config.toml
time_shift_ms = 100
embed_dim = 256
encoder_norm = "layernorm"
encoder_head_dim = 16
encoder_inner_norm = false
text_encoder_norm = "rmsnorm"
text_encoder_positions = "sincos"
optimizer = "soap"
beta2 = 0.99
eps = 1e-08
precondition_frequency = 20
one_sided = false
final_lr_fraction = 0.1
Rows from block 10 of the audio encoder, named by matrix and row number. Rows with one number belong to one neuron. Each number is 200 + 20 x the weight over its row's rms, rounded and kept within 0 to 999. All counts start at 0. After the name is the row's rms in percent of the matrix's.
# fc1: second MLP up (encoder.blocks.10.mlp.fc1.weight, 512x128), inputs 0-127
# fc2: second MLP down (encoder.blocks.10.mlp.fc2.weight, 128x512, transposed), outputs 0-127
fc1.340,094,181,225,192,208,190,218,210,205,214,199,206,194,189,197,209,182,219,181,208,183,206,199,239,217,211,212,194,215,158,190,175,207,160,228,206,214,195,234,206,202,180,207,187,189,239,203,182,210,213,174,148,210,196,162,174,189,223,197,202,205,200,168,218,196,155,155,198,218,166,161,198,225,176,208,220,171,237,224,188,194,206,215,185,233,202,217,234,198,229,181,177,189,183,202,208,202,197,189,213,214,205,199,201,191,196,218,225,216,191,181,159,211,217,172,193,216,192,219,182,212,208,215,235,259,200,208,188,208
fc1.341,095,207,217,192,205,241,194,190,180,186,180,205,182,177,220,219,240,224,222,245,198,199,215,194,247,185,227,197,177,223,224,160,203,199,198,194,240,168,189,198,183,222,234,178,199,188,183,205,206,209,222,199,189,199,228,229,165,184,191,190,187,238,208,191,178,231,202,167,226,209,219,179,219,194,179,199,195,216,192,178,222,190,202,201,209,163,208,222,180,198,216,229,187,210,209,220,212,187,213,217,191,164,191,220,194,161,206,179,189,189,214,203,218,249,213,237,198,199,212,203,216,185,193,191,191,181,223,197,155
fc1.342,099,195,202,220,205,213,223,203,232,177,195,202,190,226,215,213,205,208,242,202,221,188,238,196,170,218,227,207,197,196,168,210,168,210,190,230,209,205,194,162,197,213,200,170,208,190,238,215,192,205,207,198,210,212,210,229,181,168,198,206,206,236,221,210,250,206,187,224,208,208,249,202,170,198,217,226,226,178,203,237,193,191,235,181,208,206,215,190,255,195,204,219,233,245,192,229,157,211,208,228,208,208,198,201,200,213,183,213,191,191,200,176,195,211,238,198,220,196,211,227,215,211,179,184,213,203,200,175,198
fc1.343,093,216,203,208,196,212,241,185,169,184,228,192,210,191,205,200,251,189,221,214,207,204,181,195,187,183,217,177,163,172,237,220,201,212,233,183,190,230,210,208,222,182,185,212,183,197,209,226,194,183,207,176,184,181,182,187,153,212,189,207,186,164,178,196,225,192,151,206,200,212,199,176,196,193,185,198,240,195,218,196,188,192,202,212,238,186,217,224,213,236,200,203,207,206,177,223,185,210,181,222,231,201,193,193,197,217,196,184,184,226,180,176,177,183,221,210,221,175,227,171,180,234,209,164,227,244,198,200,186
fc1.344,096,260,185,212,186,220,189,202,212,190,201,230,192,195,150,200,218,158,223,176,177,216,199,225,208,171,208,217,210,209,201,213,203,176,198,160,195,197,210,202,213,214,217,182,189,228,158,196,187,215,185,222,186,184,205,193,168,222,214,194,197,219,212,199,183,185,195,212,214,198,193,204,143,182,220,202,163,204,181,259,218,199,226,214,229,178,207,182,228,206,226,206,184,176,206,213,189,202,232,209,214,168,209,223,190,199,212,212,206,190,204,233,179,206,184,191,179,193,171,179,216,204,198,236,205,200,226,227,172
fc2.340,101,210,189,200,202,200,193,227,170,191,228,228,216,215,174,197,189,201,203,181,206,172,240,207,194,212,183,181,221,208,215,223,194,209,226,199,127,229,179,185,223,207,198,213,201,206,190,221,207,200,213,229,183,228,221,219,210,189,207,189,188,188,227,207,185,202,234,197,149,252,245,190,153,202,201,219,200,161,203,188,186,195,167,227,177,170,180,193,183,211,209,205,196,198,214,185,184,210,218,205,185,213,205,180,230,210,175,178,198,234,194,221,192,177,222,192,168,220,196,182,185,200,192,186,170,201,196,210,220
fc2.341,096,182,214,231,239,160,229,184,210,206,206,211,217,208,221,191,199,203,174,186,174,216,169,226,188,189,219,185,217,205,217,214,188,187,200,219,190,218,213,222,241,217,201,205,186,203,230,177,222,212,170,199,210,201,196,179,214,232,202,177,181,175,234,194,235,201,186,226,191,198,167,236,168,212,205,199,259,189,234,204,161,196,200,192,189,255,195,215,194,185,170,155,219,188,196,189,208,199,203,178,211,205,235,211,192,226,197,218,172,192,200,203,193,194,182,214,202,202,223,200,212,218,208,214,205,175,193,231,229
fc2.342,107,201,226,198,203,206,188,214,190,230,207,199,218,213,192,196,197,235,192,192,176,199,183,215,244,199,190,209,208,241,245,190,237,202,196,181,215,230,224,213,202,203,211,220,220,263,185,208,201,215,211,236,212,206,204,210,220,237,182,204,208,194,182,208,166,238,227,194,198,207,183,203,194,199,212,189,213,227,235,214,188,210,195,206,191,213,202,187,161,193,211,215,183,211,201,141,257,186,231,208,209,211,226,212,209,222,216,203,218,207,211,206,198,235,205,195,202,204,225,175,202,202,218,240,203,209,210,250,202
fc2.343,100,190,230,193,190,165,159,191,182,170,181,201,170,197,196,194,191,214,198,216,202,167,217,204,176,196,198,234,213,200,171,189,201,213,224,199,172,182,179,189,193,183,222,168,227,210,196,193,173,198,207,184,220,181,221,221,236,211,183,216,185,207,205,195,195,211,234,176,205,209,215,152,194,188,172,196,205,173,186,210,177,177,238,194,176,225,185,191,192,208,216,205,214,214,220,199,231,170,212,228,155,174,212,180,210,183,201,243,175,195,216,217,180,224,186,178,173,178,164,230,181,183,177,199,215,166,223,216,206
fc2.344,090,170,176,212,217,193,207,245,224,190,197,200,209,191,240,205,199,191,153,186,208,220,173,205,193,176,212,179,231,196,186,197,208,228,202,200,195,205,211,220,231,220,205,199,216,170,194,202,206,229,212,187,239,241,203,210,236,185,154,201,219,195,163,214,227,209,216,215,213,178,173,166,259,181,202,184,229,200,218,169,209,205,202,202,184,224,205,204,188,212,203,159,214,208,198,198,212,182,166,215,212,219,168,186,209,206,200,200,207,192,199,218,196,218,236,220,220,200,188,210,236,210,216,183,212,229,173,172,209